config = dict(
    train_examples=194171,
    image_size=16,
    vocab_size=217,
    width=256,
    norm='layernorm',
    activation='reglu',
    beta2=0.99,
    precondition_frequency=10,
    one_sided=False,
    adamw_lr_other_params=0.0024,
    steps=9400,
    adamw_weight_decay_other_params=0.05,
)
Rows from block 3, named by matrix and row number. Rows with one number belong to one attention dimension. Each number is 128 + 32 x the weight over its row's rms, rounded and kept within 0 to 255. All counts start at 0. Numbers have three digits each. After the name is the row's rms in percent of the matrix's.
# v: attention value (model.blocks.3.attn.v.weight, 256x256), inputs 192-255
# proj: attention output (model.blocks.3.attn.proj.weight, 256x256, transposed), outputs 192-255
v.123 100:080135153135134125174141145074121171155087159110133081084142172109125188092091113168105087100122175123111143065095100116080165141143138139179168104111104150159155147116131170100219119108100100
proj.123 098:173146197180102143135177106156084184160133133149141149119142085091149110149191150184094089107103142125108164187140108083104125212125169117072156169095112122143100131092109123169143162189158084
v.124 092:094061150131097069059078127152160075112151146154140144148113121104160069104201188142136184149090096147147131138164151059133133154144175128102127151113122114152179122135173127163150123116174060
proj.124 095:146150120113127121204124096093176110142109126097093129111107182139159105102102112049182076124109146142189101152168145129082139064134039185127159086137180178157064079128093087092105152129124133
v.125 103:111182120177134131148080071116113169124116113100112101127170180130176121143131179192144105072144109166128145077118123090138134158057109132062168095147159130169096112111204066126172075185115088
proj.125 106:159091117112098167154163165146161104107155131159157144158109045152121160092153110125045142150121097120163103130115087126113116166117160115094124101145147141076129136145091183143086137106163127
v.126 102:130092134158154109182214081134089133126159159124145146185107126097159134162183135173157169149125124118131128165128102131098071165157148127143112144108148167119120089091191070121153127112169109
proj.126 105:153192143099108117151099092131123117136101048173149132105170133155106108146146133136112113130125114162134115120117090129198126146127122160089166103176141158167172137144078165172127130176141120
v.127 099:196122154145098177132109116147079132129122181119134131085142122145138128115114138126129130132116178153037162081098134143131112097104118112131136121148180150105089096137160103174124175145128116
proj.127 110:111095086102105141177153150063112170075114134139101128107110151113077190224159105116123127092097119163144144176142100073121158161146168132119102075102077127146087157123123110125121121153116129
v.128 109:099212105148136107087118139185130137085103138178102111186159118157120125175165120195123149148123150109082144178087095193119165122113114191151141143112138127070100161151189149135150121050150091
proj.128 110:146140201149104158119175090057073143084200131118143200141091130090128108136169155145150159161098075144178150073088141086178086099130117165113121116152111183130153175081071096115159160214136143
v.129 120:104103144154138132034134182133033118166102109148126166074078119065115100096045119157123102105144160099139152179092161101114087098147151143137052174146113187148107152117097112135155153093170170
proj.129 113:159110079165136129165133145063173160114160124113126135153168152171152098130129162101109095109090085156092122115082103109096101161069186097151170178116113054065134110147105097164213129207104092
v.130 104:161102139092098134135113138163183147124162138121125117104145095101095109062125127103112128132204145061151114195138147147115131094108142109106130066184153057134096136086070173147158161163105157
proj.130 104:120133123154125098105077120143165068167129161142107123080126113129155102164091159191132105084073148107068114108144138124091163172143145154134092137124104129097110090142158160083126140102194135
v.131 107:130131131129160187168138081160118147072134119168166106116153153142116124197100171122090113157175144109097123077111067127114084155105139129174079091071077157081121147093128113185106203108118108
proj.131 104:193165170120081101168100087102101102188070165111071156153126102073089169081180060153151066144120099070187157161147133155144196125096123101117154147142149167144167085140159183082130090167148182
v.132 128:135062155090096121103122133151134113160152139208103096057138116132186113140163137105090120164171089114141158128098093097181080090100102087118203105099136084175108115201155115132139131105107139
proj.132 112:119152162169113120168202090140121139130133143171157164175054177111067109113085115152189127093147135178085142141131126111147136183141127094113100197146165158122135121112128146081081134100137168
v.133 114:118154128074187132080135193128139100117125076109134179109102086108141153173151168106147109130185129163102141095220106118152169112077111134110086135136087146107100086104069098187122076080123161
proj.133 115:109104099122084177161147124140116116128083148115145152153137120119107145141130151127119128119060080095132071123088154144139091076079118119156149058085165173103158105102185167097128074135101137
v.134 101:102124113057087165085114157103153084103091085051103112104161115077151146178118055139136187134090100071103150146114121139140086079152134144157085087112146157153134114128156191134127123131143074
proj.134 103:124135110173173100178127133113110089130123190143109186133128162117150136159114160120152141130117125137135168096127092201101170138157179145155153139148142119096104105086153098149137100123098083
v.135 127:111116125090154117179129110132149118178126068145163149124131148132112126146127150133164150128087103143197141170121176100158134098086114041168109139118122154090157087107094177128098142103126151
proj.135 114:095110106106143085120150148136104109080131151118158116113133131178176094108114125102076154140107143100114108128129057128151131194165154187074071196147135108155116120149153115150130147135163141
v.136 110:141160144133111103139119127073097171076090078178185117158150146144071108152132111175123103075168157100115149170079136135075067114127126155122119173140122141106137162084111175101073177140106098
proj.136 105:176112126133156151158142138128141143107133177088052087156140153159148107091126146081141119179104109125108082108119067132165092154099099072152173125162154094127081121162095077153153113108136176
v.137 112:188174135156116153133084117174154178087077109125126102091081177132143206176135170185198126129104149129091128072073095165101185062142126106082093128130112137117101168129095140075126087080151172
proj.137 106:134121075126105124151164110130102087108193119120101113150075136106110130158182114096151089160128159139128135150155143092163112217085062182189144170152108153099168203122095159109128097153156087
v.138 099:140126115114150151151077133161191126119083122140123134106128130177104163132099127089120133153155125128090214100172161103160123110180117113123060106131074134146162159084129064095112068098114144
proj.138 094:114114138075131164132187134146094108098139187086112120093101148171121090117151140117106154146105132128157103147102129141139159135147151162126131133109161066089112110137136170128127161134119081
v.139 104:173102135096169112161164129103086160168129118096146192110138171130159189150149134102196184180091108166124108110163129106094135122161089166119132167097163147113177178159224145181142147152102177
proj.139 105:133095120140100160138129086140102134105101144109126138201119112104147137149131102152091156188134150098085157141112113127169137140123143087083090109172045161093105075048096158122070049123092085
v.140 101:153153130128173087142091109150151060114098141171103109164150133123146150173102082108015116143140121121139129136134122161165150111142137116148138109127131099066110092135138103162130137116073130
proj.140 101:142089146091122088106176126138075156209106186129136077130092098101110156077177157138162112144156108128122098109093138141087144157085147087150171146125177151158132155146095120091115117084134132
v.141 114:118058126113131139153134158134164115144129126083184151109113121089143100133172141074120093182105162083106155127062135067067109095114136130210106048151147136087117079113141178130072117158119132
proj.141 108:130148157172124070103129105132157154049106150169064129171165141108158156136126139172152101094102084132123076119206194192187169157144118136100164132150132154154197106129125143222087150109152162
v.142 112:104109102118150148093132164140143160141165098088097188073102114177183104140094166123145079145170086154077071145121070150141141087092093132080129079140153089154139171111109129104146206157124155
proj.142 109:123121150156056079104133129124146095067079114084116103127082164107085107109135133147144170054101152173154186092127136114164111089150188172103142158114127124126098167143125112131103107068092165
v.143 112:129185097214127118181116166130169118068143103109141107165195136140116187125154131143108097145073107146147162172173103199098200082101105080070135115144109129122095107086172136139147113114151114
proj.143 102:142123157088134103123134092096105177139135134182151136085129116099135090103189130106107166157168158142097149165102113077182112217101178129130037166131132147098134094179126112124142129114087173
v.144 112:149106097129107160138156126178098101176097096135099167156099101079140122100152101124157154128162052132138138112152121124101128127099089109154116092106121127134136107123119067139091069149119112
proj.144 105:123123150130097106060127141158083125134097076126158141115117095228180180143091040151110111199117155112157100187121141138176091035151137116108137167146129141129121123121149170109156136143130145
v.145 100:112120151197138131089105110170104194120137102181167095108158060142071144082147155152167103144175166105141130095129081114119129155148143075177128132083139113140117172033151131139085082182130121
proj.145 102:131129077111100064119136107099151094098077088127114125145099097168108113148084085153085117138108127155144110170068165110122110112091139120134167106131106108114193080148128163133164133066125133
v.146 109:157162181148107116181127093095075134128090162172040110095201147105099140136114122202145096056098183131102083128118101084154187100125115135137158078175062107083130128168152166139165099113088107
proj.146 107:120147117121132141084111162126175087177120172152134148124035131112164142156142129097128113124111136166131150114167144173105089119138148127144111148085116148127136159093101119145088112136156113
v.147 110:089097178124162159124164137145117082112100113086205090185120095169156145140140122097168139085167059123092138175097126167147111069128102152061073164124093196090148161126177114125172149080099107
proj.147 113:176105094150115124155076109155086102155134125146123166114147167112150121086137125161106144153147097114184131062115116104147150109091144118156157077116163163150118120138116123147097141172136104
v.148 122:105144126110118134135125061161128092065112141189122119100161083133149168098159132149132191080174128145031095138082074125164119132194153128179180174156118081079063145137147108077085152149141105
proj.148 108:178140181116159181102154176124113143141122158106144117159120152155150126115109109106088117095081128110211147055166147142098135136111104110110095090102125097158202143117081137126113090102117088
v.149 122:138189136100174083073153101103115116088172144190177115161103179114147083122143074124130174197105174112128127135137120121101151138110168184158137125155155134158127118100168133136098119096141139
proj.149 111:126136135066094166160133179096142107113149122114069140111166057152146129096110126105131148113128127134213094153068106129127152137184117123156096128078111101102141127174154136113128136141211157
v.150 126:125106184116085138062187183152094129129149146181049164172082117108144097084133140109060089115130116050096102117125122066067165126134125157144144104106192113179121085139107112117113117126140128
proj.150 112:134129116198131110145107157117134158125138160146166069129147066114184101106074118181165126124109170172187121107081155096132116109122128058131110230136098137108156161140136131173120202149134143
v.151 103:120152225088095228147180104118127145137154191155135167107123127127122187123098116169114077081159132136111072224092110126148156115138089131147149152188063101102136162104121130090089129131153079
proj.151 102:155141134121171089107093119193101117166117116129134212107117142163116124136139153111126133124118142152161114077113107116113115116168103135130195149060189193158155158123171123175122086114141175
v.152 108:106135115110193176133133106162177144130123104118103091092174104178108151165162119071138163074126079117124140118155101173130149157095096094100176105071149104136096137154115155060104061160117101
proj.152 101:206133139111100082128147122118099112158041163138127170124056157147192134096115164125071042168147202157147085115117124115160114086151093135135121196141105142138143096137139136094125163163099099
v.153 113:129133206099088104188140132163105091083113143160165131099116146107161093157177119137117160111122098156117058140121165126117154127137145118136106117201185177130079095088118168183093098075118097
proj.153 115:110128086134150108120146132210128147156138136089169201167118166197115118136116140152132109121126140087131158111134083163122159164164153134108128138089121135086156123118153109107177149157182131
v.154 103:163145074136161154081088081199113142148166183166149094144147181154099139130116093123138089094140174080081168161116134100092108138147113141128139145168035151173138079150189113139096147133082137
proj.154 101:059135127079088066151138114036130124094112144167105161104157106107183103095109119115106111168120088115163136117103094136142112151085132084140143135134199095091137138108044117128108124111175159
v.155 102:126110125112070097135117159118125145131137124168162101138117110120144153097122133102142102150123174105122142134129153113214140066148085195164169164078149096146119116106126141139113175145093093
proj.155 103:151113173188181205137161136165104051121142164109154120153130135119116071053084068128100105120107084101138111164112121095116131176129189108062070088107156156109068111161102045138178147135140143
v.156 123:140083136069158153068164109112158141139117109110154151065115105140134118087152097129132177129083074164171111126181184094117099146171192155171106105130132142162090145080144142142131122148142080
proj.156 104:137188098182149125142110103135155117089152185129118146164145106106132104129107139120122155080184113076121166176088119099202134101164128130110102095144121099129137127152101137125105077168120132
v.157 126:132165140087116149159079111136108174121166159142147091160093172108091172129106117192174097079169159103084131103133074130061177183089143110069159146098115090076135148096142164096155151096158126
proj.157 113:116095146147121082142158122116105105121128123141140132099154072129139112141122144026129124180049141146181128136158124088145141088187116143158095077107134167144107128070090147096176111108146143
v.158 107:135178169131121151125119129147113110091103189089107096103129125150137142154157098126125153059145120157171112151130097151094122162152133169173125127156120104089095125067135155123123039155180041
proj.158 107:193080117094113143137141071141110166124134101133135133178113181146130181124064119141149156109124158110145167105164122103121155141162091087138138119154057123144102149103113103161144133129142088
v.159 117:121131111170155116112085088047136155093143167150130177105136117177123115115119169180124113108113155138098132109146103152151170181099179103104092163177164181135116122147070131135130122134080184
proj.159 105:112102099155108112112144173165165124151136114164095122119085150127144145183153181161087152168120123126144169179108179160126089141117084136132137101146103103180129163116162139146164162099139143
v.160 103:099121151091124105110181101145042160148138126124149126148108135156129134134155142133197122201180156097055138150124147141105097079123190161159053126170123167160110096126121098125151185158160168
proj.160 107:104146111121147100101094121137165154153126138101098183155145145133155086106158123121124141092078132127121201117191147083124124167117081124147172117152146107141128131165114127112082158142106119
v.161 092:131192144132204148143107105151126126115091147138114151140119149108118135145137168144138165119067147138134174135110110150174095122154150092127149131153084135145119129116185100185144084102165096
proj.161 093:087116111117057072131135108115115119140137133145143097098102075108129165144113115089142167183176141117101137189165149120117177167127133113077178136060156116150114107151123146109147127104127152
v.162 095:119099149101102125150119128128072082123130128112161090160167154143148108069150146192090145191141064083102115158144099108150110077069074140102094150082166089066173115125083147054106128111094174
proj.162 094:094129151185178186081133071125157163170146123180133145107126113115119136149077140122107130095133169162171092137140150128132141188171151153143155119148073131201091155146160132169124140130084042
v.163 099:138120108084102126087097141172148105109170097126188181221040193154145144160100144105121218136140124100114107090117154145134091095113079121148111170200097127143175094116126148154136128138158182
proj.163 106:127158141129173144114185123090088130177101133137124105133170081103151090111156145186120109135104147127160134129113079057148116131120147137126112105156128087164145146154089090160119155118125124
v.164 088:112126146079092146085168155147097109133162138072179175095170113144090128156071145137121146106110081134054106116050204104080157117068139096150127139123173135148103092134157129107108106113120205
proj.164 093:106128128187195050149122134178137142113119117136073115145082158162139113107179080105050145162129111153128093180183122125139133125193118095100135083176142171126066175120079157145145131097168127
v.165 091:151092112127133103144092161088083161108120089119104138119138120127111113096100124183076136178135153117144087115158134120098128101123118103062143141070199161093148179113073148130146167126145143
proj.165 094:119124134150107165134170161145144120157182191170136104130044119141179128181121098093223126095145129155180113125136096168167145169175116154124183136061090139155106154123149090088140145111093066
v.166 093:102109176111146086104110146098113127129110163134112152090127080170108102133116134133130165173170178154123161118120156106144177138121145112130112165132122131097121091148136094132126133082163168
proj.166 100:187136135114182093145127111077126109167134113104133098192156134088192119135157136099080114131088112115149093142134069104097122113155161155121131112105143143144129137118140151154128145146175152
v.167 102:132121180117092120107158164114058178166126078101119136068122086113089084090089136134148098140118115132135085110162138126105133100197169095132134083051125153128147119152128101173071170146095136
proj.167 101:084145097080172122151131125117157095096137133104128109211103191121141143155163092149126184117164068104132165137088089094146090205079106121134072151172153093095113154095142104112128136127149162
v.168 097:109128108104151140095113122126093083157114118082097114082109141130089130130170097132112118171126155161142130160119217124074107094153117184095143156146119135126139118141088079138103068086160142
proj.168 103:150188139111176128134132174147183205062143152166170137181114135137167125122084177131135099110146103100119110066094102107166129141110171125164141053102147138113155151121167161145141127169122116
v.169 093:101165134095153156127148106154149099135116117136173137093169069112125155078154138120139075158200154115102178093133132170093185158065128083158120113139157106152126121130109175104168116129099108
proj.169 097:113110169171146097131109117133153147151106119138079136117119178185157101162070146136092152148115135142172147117108176060142097223163105189094157156139096133172165143150157103156102128131137183
v.170 109:173123128131138081171129110190170128108114079152137107143105099137079178113172128122131122121119143162170159142123133152128196160095127144146140080103114179132077137188129151142114128111140202
proj.170 105:136111075133118141125156201066112127173128130122169142094186162083163132107089184137141147118108072111153093111122142109143140113138151105125115147138126172124142073056090104130145134148103083
v.171 096:092105150183185114134162105098168122169171170125155131172084167122152115152137114082145172123116100132082144092153082117089120153142109127095148138161135133077121107107112158134128147148147146
proj.171 099:124128095106158109141109127097100093108150118095154121103181076075117106120146127142096106143076098127164082149120143134143102108115121163151139099082188102167167182155198110120130092081136105
v.172 092:111122163078140092143072107112146073172126176146173180189110142113131143118126093126071103173181127164151151106125160143051109123112094170116130146173098129082135100086131080160130071075126180
proj.172 101:070122099147160167131171123124114163098114137077062109105126110156119105106140154126105118118042105116144133170109111068158164093167120126112130130140180141222110127143120155115093159140198091
v.173 095:159136131142083126163087122129119114181141134097153090103134176160171123144138132108108169101121120172149121132127085042142146168093037155077118148143123151136119164102145127117124146167114171
proj.173 102:071130113123146155109132115112127160083095178133094144131122085083079104102104122166105081153163145110150149151148127191088084112163170079218115129111155118138149091212142123144111137130136074
v.174 105:106131073183094136173131172149201150126127097140145155100124127162159156153122073178112093137150165091084133128191159111154144084141125089101182064048165152133132139136153122155181138142136137
proj.174 101:201109122086095120119149073107110144070130169130134111094156175117095092127142154067142162146077139145084141120084060164128119181115126162155104178149081100115101129156120107127074125173096114
v.175 099:099114103062159118156125149071161142111112146166162121116128119123094126161117170138173179135125187142112123133165095152156152097120109113147115098158114110044132116119110158109154080104104090
proj.175 102:182194077144172135086073114172067155115134115104051097171134140160102091080096106133157088158091126111174163086120165108102135133161142106124168184104105123138135067121078119123094145141086123
v.176 095:088129079131163142065069154092168092173125083161140195150071182143100175103140137094099079171060094166130191153102130162132110095138131125117079141151085144111160107088201143160126126092131111
proj.176 095:173166174123090160089181205124137137094141107146096065098153091163175029106109111179177170110157182136152095089106135132116159125158142057096150104158188093114131113175088137126131133147164134
v.177 102:079131066110140135059157180063101123110132080099157122092114110164079107107133146174176100142183141150126135153154109157182079197159141139153125156096139121087138165102090113159164161101099113
proj.177 105:154130194134133137127142116128175131177129173107049158191095140104109147134076182143146077063095156143106097107158136094106153103129121176091125129155157076116130095129136161063078156141143147
v.178 097:114138126130106119141123118155150122144137047102141125168165185129139107159098110138125111084187168175187126186177049140132176105160140100172205085096108172133133151136157161091144148141089079
proj.178 095:107152171189139110095177110168169185068125110127145119091098111153116169098109143166114105138074115099135096083040168152113143132121151138071095176150170150188130082110102110134155116117176149
v.179 089:072098155162150128131080111120103043095108091129130168177118159118114047122143123168143154170097147156204132119089154185134054166127097094079158138074153089142112174145118091120177147047109125
proj.179 096:184166116147114146103139175129122118172146112075183099087110089104147097089084150130103135114169109121037085134193129124176163098155119151101131145123143163117149074091115146098141146192109144
v.180 095:094174093102151109083141132051062083119110128172138126153215183100124092112140023113191115165100143123147108089101120155124133169127091167126132151166135131097121077084133104157124203178172130
proj.180 105:138137182148105116154077158170186117119137136142142119125065090148108154163127187123122159049115103144086142163210140099084176133079159134153088116152062125169174143145125133139160082056139158
v.181 092:118103097130113118114062216161174126101051077161158118086128108108130184114116112157156228142135166147150118141164093112117088105136108153132113082169147076131106079092132160114115028143104151
proj.181 096:157180141164112138113168082076106106114175134087096121154194162158075083071109120092110076078139155140125172120117199077119182123082138083085170114127127174114147145093087122188102212151168131
v.182 104:176106174120131161105119158139133100126142153087103095113096133159086137076123174114118173147191114113149129173156236136090095120146174128131106113113106063161162105081124161145113092135148096
proj.182 101:095170113105175127099180116150100131146129130177154135163201054088161105150128120170197107156084162093121111182137041120149134124088140135144068145118180123053121140184113063110084174100112121
v.183 091:107103117084121099116127165094107191162156204122081171195169160169093129140126127134113193199173114080147116167100154105157156176136118133167135128178090122102135108107170119083123094129143113
proj.183 093:120210174131171134116127069157152096068153124142156104050141120106115146142157180076112082085134163137113124106156108181108167118144126122107095111112161147174161114119125146116144115133092164
v.184 098:115134137140078129094087136059111114172119190144137192091164090133118097133084154155137191145123161109083119121102131097135109176123113155100095138163138055155117054089144153124117131121058144
proj.184 099:099093071085100141095139133117087061130130103089051119126139133092097121096193088132150144080133160140135192176131101144166173093114099087139130107110073152159118126100099119133136128125189088
v.185 109:102174159120172113100124126149102120182189118071139108080144087136166110085145110187169086125144111191123112131129151123095120104091164059101111101120087145159137137167118145127176204180057124
proj.185 103:166077141125070147153148146137151129141135143139155155208139205201100140143079151121130131129115151072143130126192146117113118121121118152155112065212145082120183124145120116131059059184152193
v.186 093:135135110130107096111108113097094183112112180111115120095054093118073135135179142155169099082133139120093124099164165154154129160080146100126115170167079148145105115119113103104166104127155129
proj.186 092:133077162089128085175120119130182100156125098088101129092125100115151125117106134119101146178071082127152143140120138107085100121120087138143130110119148147111130129114151133130129109157101138
v.187 104:089150174154093132137106103116054121184138095081137136128100153170167110166135092160142128165163115066162099121118069144179092103105101108097124126121075171131148121177070091156117125140129138
proj.187 102:133107120132101118148174126152199146112167121151112082157151137059119109087122135083100091061122125159065166168183135160083156092155123142144174160105159127157128104093138165089175140140084127
v.188 100:166188165178083092082111149106134169053170176179096147160177145156143140117111173149076176100153179160188217125159080123147121177159098161115119140065117148151122132096114098092095139155120155
proj.188 102:116118125078120138204110164141133063121110114055175079137114129141124125125048085109147088158095072145085074145160154170067162125089116095133156141168135138097152089131146151160127172073124120
v.189 107:116131150120138194110129172204130147132128119146135205169144079131120098091104128134171143144155135108160087141167134190157144136118165119146130100069085119163120149144077160193105041108106098
proj.189 108:097114109114098142181132106079143036119099150113085083070130119156163197084129114130130131120131124135105086122140121070106096178187151169113206099191128152072151111116141125000133187127119127
v.190 097:167164111118164122098114104126095110133116175221112189129094140127131141158140092126149124135098157120099120141140118091105157123105123128168103171184119113130139084126136118144157113087177137
proj.190 104:144069138141146105137127173124164147157136108092095056139094120144180129120173178110090151135135059108128138128172181169136105153164136115185144115118165105170148142112056130112142153104163144
v.191 104:155110096179090111076180208139123128130113152106147140134062114074132100101128150117133104101114143189174112112137127090144116157152107143137089188144184111164101138098146119144140078147124175
proj.191 105:079141174116132105178114113124134160107147087177102120149164124080099096166142096184129149097061098168113094196145127111103146139128152125121108034057092131139137097120127146077140174120217109
v.192 082:069090137173129086133178117109110135152129140109103141083126085084138122165097123070186085136150148158100173109154152109090172119133175143065062127125105149122126082102166120099156138074152124
proj.192 097:145169114140123142151115120131157111120084136113160142150120163126109174109144120158115152120140158110124101113114095166110123125114074079199173129145140080083088115120168117148119115163132164
v.193 081:085167133145155172142138124117130075068149113093070132137117152126179103117077114103082153101073092115122075171128146148140120131172135173094163118120149142082114119168125146172117140120125072
proj.193 093:128057101134094106149082131131139120155115179112157099138122165096064144107146168139114150127095100098136178084103122130091132154076137139128122168099128105143106146120091140085216141066127186
v.194 071:163182136156111101095115145085164182097140141083087127166169093121138105148131154118072084127112168108101122123144094107103185157149153125153124102178186126146120097097108124116148130106117085
proj.194 097:072147103143111161146134128131120022138144111120125095093131073118128159124078112165125158155111141115131164107119178172144126080106130104160164180100103101165118186119141122124124126211101147
v.195 083:096130096105130160091081122084191167138163146106113207051129079140133119074098107192139137086083126163088144168128139140144156151104167132117114113109091140142108132189116100121149150143164106
proj.195 088:132091121163145135188172158101113124108115116164089078159100149097154176145152142144186167132177080109167131078105186116114083121147102120157178175166141148162156152076167142115130163125053147
v.196 073:136133132069130147117144096093096127112111169153141188134107175129130076119125115145109099117086145119129079102068089074126137115160154166103078153115111095081102106108141119145121093115101068
proj.196 088:088131127122104114206025092136102134141146101101095108102166113110148093139169143092137138152107138127138172147212205154079102153083108111153123091124128121128087167146110116157153135104187166
v.197 079:085082134132125101158110119065151097132144104169079143122117075144107081099154171092122077116157085147117155111081121148123068094167169102105109172177181160125135102139117113145091185110062138
proj.197 082:158134084142130127137144125133066130104099159108156120096132201092157206175133131136112142111114157096173119199144163111130196170128076154114178051151120128149135162081129149157096110171187114
v.198 076:130106126094186137169112197084116165138144138127109152117126132133126136112135129107129185148133107131075109139123119164148035104148123138161091110124104158109166153177180045129068106150144107
proj.198 094:120101133091119128129117087128140126088050109124123082092094172097109161134102139106107153094142158128138143103116101129135160147109159066090153156128188138083131154134112126131163145110133136
v.199 072:072144169157107071166102160136192162091121140111152062086148081208123180142141166133181127094133109180143184105153136165181175118093137145125129125122210122118155119132111168157152095164141165
proj.199 088:198070065133089176113148110134191110163142143121159147165141222092117083131101155102130139148147104135157158091148129092123102120127128161091140133122101143121138089153171131113071177100109119
v.200 083:127074096138161078138115154153157147108053118105196156083143140149157092126109198193134120125117063094141151136130154116078105166120156170092092082117108083143124114106085159155158129115098177
proj.200 089:133174112031087142073143091148122090126146110162046117142065128106085125117151075121119143088124161175101144138153182091109134097166085109138159142103126196117129086137126125119121112171104089
v.201 080:107131137117082122156138151174078096168143151168147152161118157138199167086111161127071132153146108150123131105118085172048113141170125135082127160176136080138125109127091143053094176146099099
proj.201 093:141127107155123122085157145068149174075146100120079140106140096166178103143210127147133161120104094131113125221151220098178139106075172182150142086104140158126150124121121104156189100162117116
v.202 075:077091194152119113168144204211181128097121146131208157095115093116139117079148092115150151097146155144127188062141165114108151138109163181173163054138122116104154085120140118110066128127191114
proj.202 088:165149128158148097107182101071093191174112145105095084135127160096094144140060147122132153123147173129160087166134118149129121138102124095125127181084112122122071193139149147139240183133104121
v.203 072:134114150163099081168108123143218140122151120132096116066103128156155070136119172183181149141189151085151127100057078156152110145108144125145178073130166131157148144162144096085153111156141117
proj.203 095:152127125126096167094216146151123159150139156162101059174140113113071170132115133093123119095109096133187136149144194102085145091145153109143157118061148133122129104097139166140063147157097176
v.204 090:138151085156118082189120150096101159188138179181104095148147153114080120077140066134121123187104105163142130145098132135094105145060125095122129160069125139123073100167121109141163146123140129
proj.204 103:151106130124134149071130096136192132073139121143153093129093085081145180133147134168167127055160135128097133128204144145164114111163121136171141088131174077150142129142115117110112121146143109
v.205 067:169121110150131147166174168132127094139091136152196141176174137211088121205156140184112109099130163156094124109147109115095179158142170154186182131168166139151124159124124097165130144175111124
proj.205 080:027184093126143133223173100093131129126148071054066120156143135093095129083087147116076159139133128107211140212191128159169091144114072132097081135125139107156105106110102075082157164101158107
v.206 087:103128065192122165118090099139115147119108123126169062151141152145066174103167187124182067174109133141133102076122083163166123169117152093117138161102118165083115140116092158148101178167106113
proj.206 095:143118154103174142114125165138156130140145147117126139121074144133203129171104144160135141079149133125105160188144125078126126111132092153167125112159145120138163107137173119117133107116134108
v.207 075:167113163136131176116116140150161177138139084108141173138151079094134131131125172145132156139121149113134137068152169110208141132118106101112076118124105180086129123122139132115152104089153168
proj.207 089:137128150087106176095133133083145092133144115162135182085170125166149182112078088118099101130159134104168105121114118148099094166123189155151211143086165064099178171117140170145086139155167112
v.208 073:088136102161089151116135158133107140094135053089115184128105144137162204176096089048176136130191088160166138153152142139150145085122175151101113153106174081116185168112128107134119118152079087
proj.208 093:159180118100110110170132165063145121138126118139117136095186177094104038077153158158153150135094163120105128134107071086144107118154106115115078106142081170118088129125108138158100128115157182
v.209 075:151096105190077056074081133115167184060169084119164127085143146113117127209155160133129097125117191135133191071166128138160136097079105136159148161098117167163095148177084132085158135118141149
proj.209 092:117094122152199174197173175143123108162093125189087119107143095202124124196101173109112145124139108127126085126035147066148108124188145118075119110125116097172164126084153121130110087153082149
v.210 075:187184197100148119139139197144069126147134141173161140163180180157116167032125093055115115140141084115105142125110166090139141113153139155139092081127170082095121140074109084132116118105128109
proj.210 094:120075130122060106136135070138115131141148101110113076078136108093151052195157132179106182113111142167125142255159181162114116110109086115150074193162092150102122084163121160109162103091095104
v.211 075:169172127104117120145151172094084140133152174157126196215108137116141111120133088144058143163155083104126085184124166153086107165131113156099164133180192115086101121143123110192104121138121111
proj.211 089:146167148161116155105104128163132161163149142106142134090162134122124122142082179112134121136079123125098175125136100065111149148157101122146110150107172177144113125151112169071178105107158156
v.212 074:129140060109124147168111146142157064127122166125138127135121128127072088137122091122103116125133090081175129133127114124083103129148117087150085211153104077148061099144141090185173133200137200
proj.212 090:046177148090151075130105142133166072119152122148122137163148185151123092127153135147150132137161168149133111207140198146155070188147151147113153140115127141125177108148131118113102119061092154
v.213 073:132145115115191139123087077143105129125152150144178140156116207179203080086119103134087104158161106117182127138126164153102109125133191113161102139184125091156125130111093072124194114154168128
proj.213 092:144130138131096092094190183127188085144151077131107152117115067061097136162134106184124092116119104185117116129173128116150142150167114171155120101100132138122124113089095151097100148105135121
v.214 081:166129100137118152140099112144084096103115082152113089147107108121143141158142125159099118156146157084130041149103163082147123129158120180131125143111092118117089118168100165157107128163108168
proj.214 090:148141194091090062143172115143207179127163106163068159100141072098096069103134118117106096113096091172192171156135122163085126132067128105142143126111134082173146056129117115093179111083133043
v.215 075:125174155122165147105113145126163124107129066185148155121152079141146099114120154154146110130163151137142107186109115118142160031134160116127189135145137070139138146140105115130099196141121129
proj.215 093:120116075106120034126174108207107146141096125163064099111115126113085180127121124144127142085056146132154136114192185169147118187166093158172090147105079194128106101070149129076139139125129125
v.216 081:096111105158106110198099068131147096109114139114121140158138081168134087132121083088133169191148131140138147156184104170159124156139118104098138111081159188154133147114094125109073140134163170
proj.216 096:195139143145111158126168191137133150141139138142163109132128150124072162158126168136167137057150145157102160098119132092107094126138125166154137059141159119051167144177136178123149120146096167
v.217 076:162111100134113162182131109120165109152134196110115085131167115162110119155106150135212117151138078181148171067120122114092146128142139103109097057149115157124150131090072130095098134151121151
proj.217 087:135132162143162158199103188122087159111133122100180143174123112117124147100157119146112161131138122092088090157104134115174094135126155144077048209116106113148121105185137085185119159131100143
v.218 085:128184161098119120171089141115113081126139130097188173198167179164160186132106149137187113094085103115112119178117096151123128159138156163115096151116086153117102087092175116103145188107198068
proj.218 098:144111089158130143154176151095172173196106139156102027060087120114105118108112111139100121102184156115091108140104160114130101152109115115126120177138166095141130187211067131177163123133105220
v.219 079:155146118090109105116155173132112082104071177057109126084143108122147176137068073142155183096104143152077153208100093071116103170135109131124133166135108132131084167099121098145126139148129071
proj.219 089:120111152166115099157103141140142157164118075151177106132126146134104147118165171127098043162134152087146096110170182137160118112122159161132088102079135110112172114162138144127171121116195202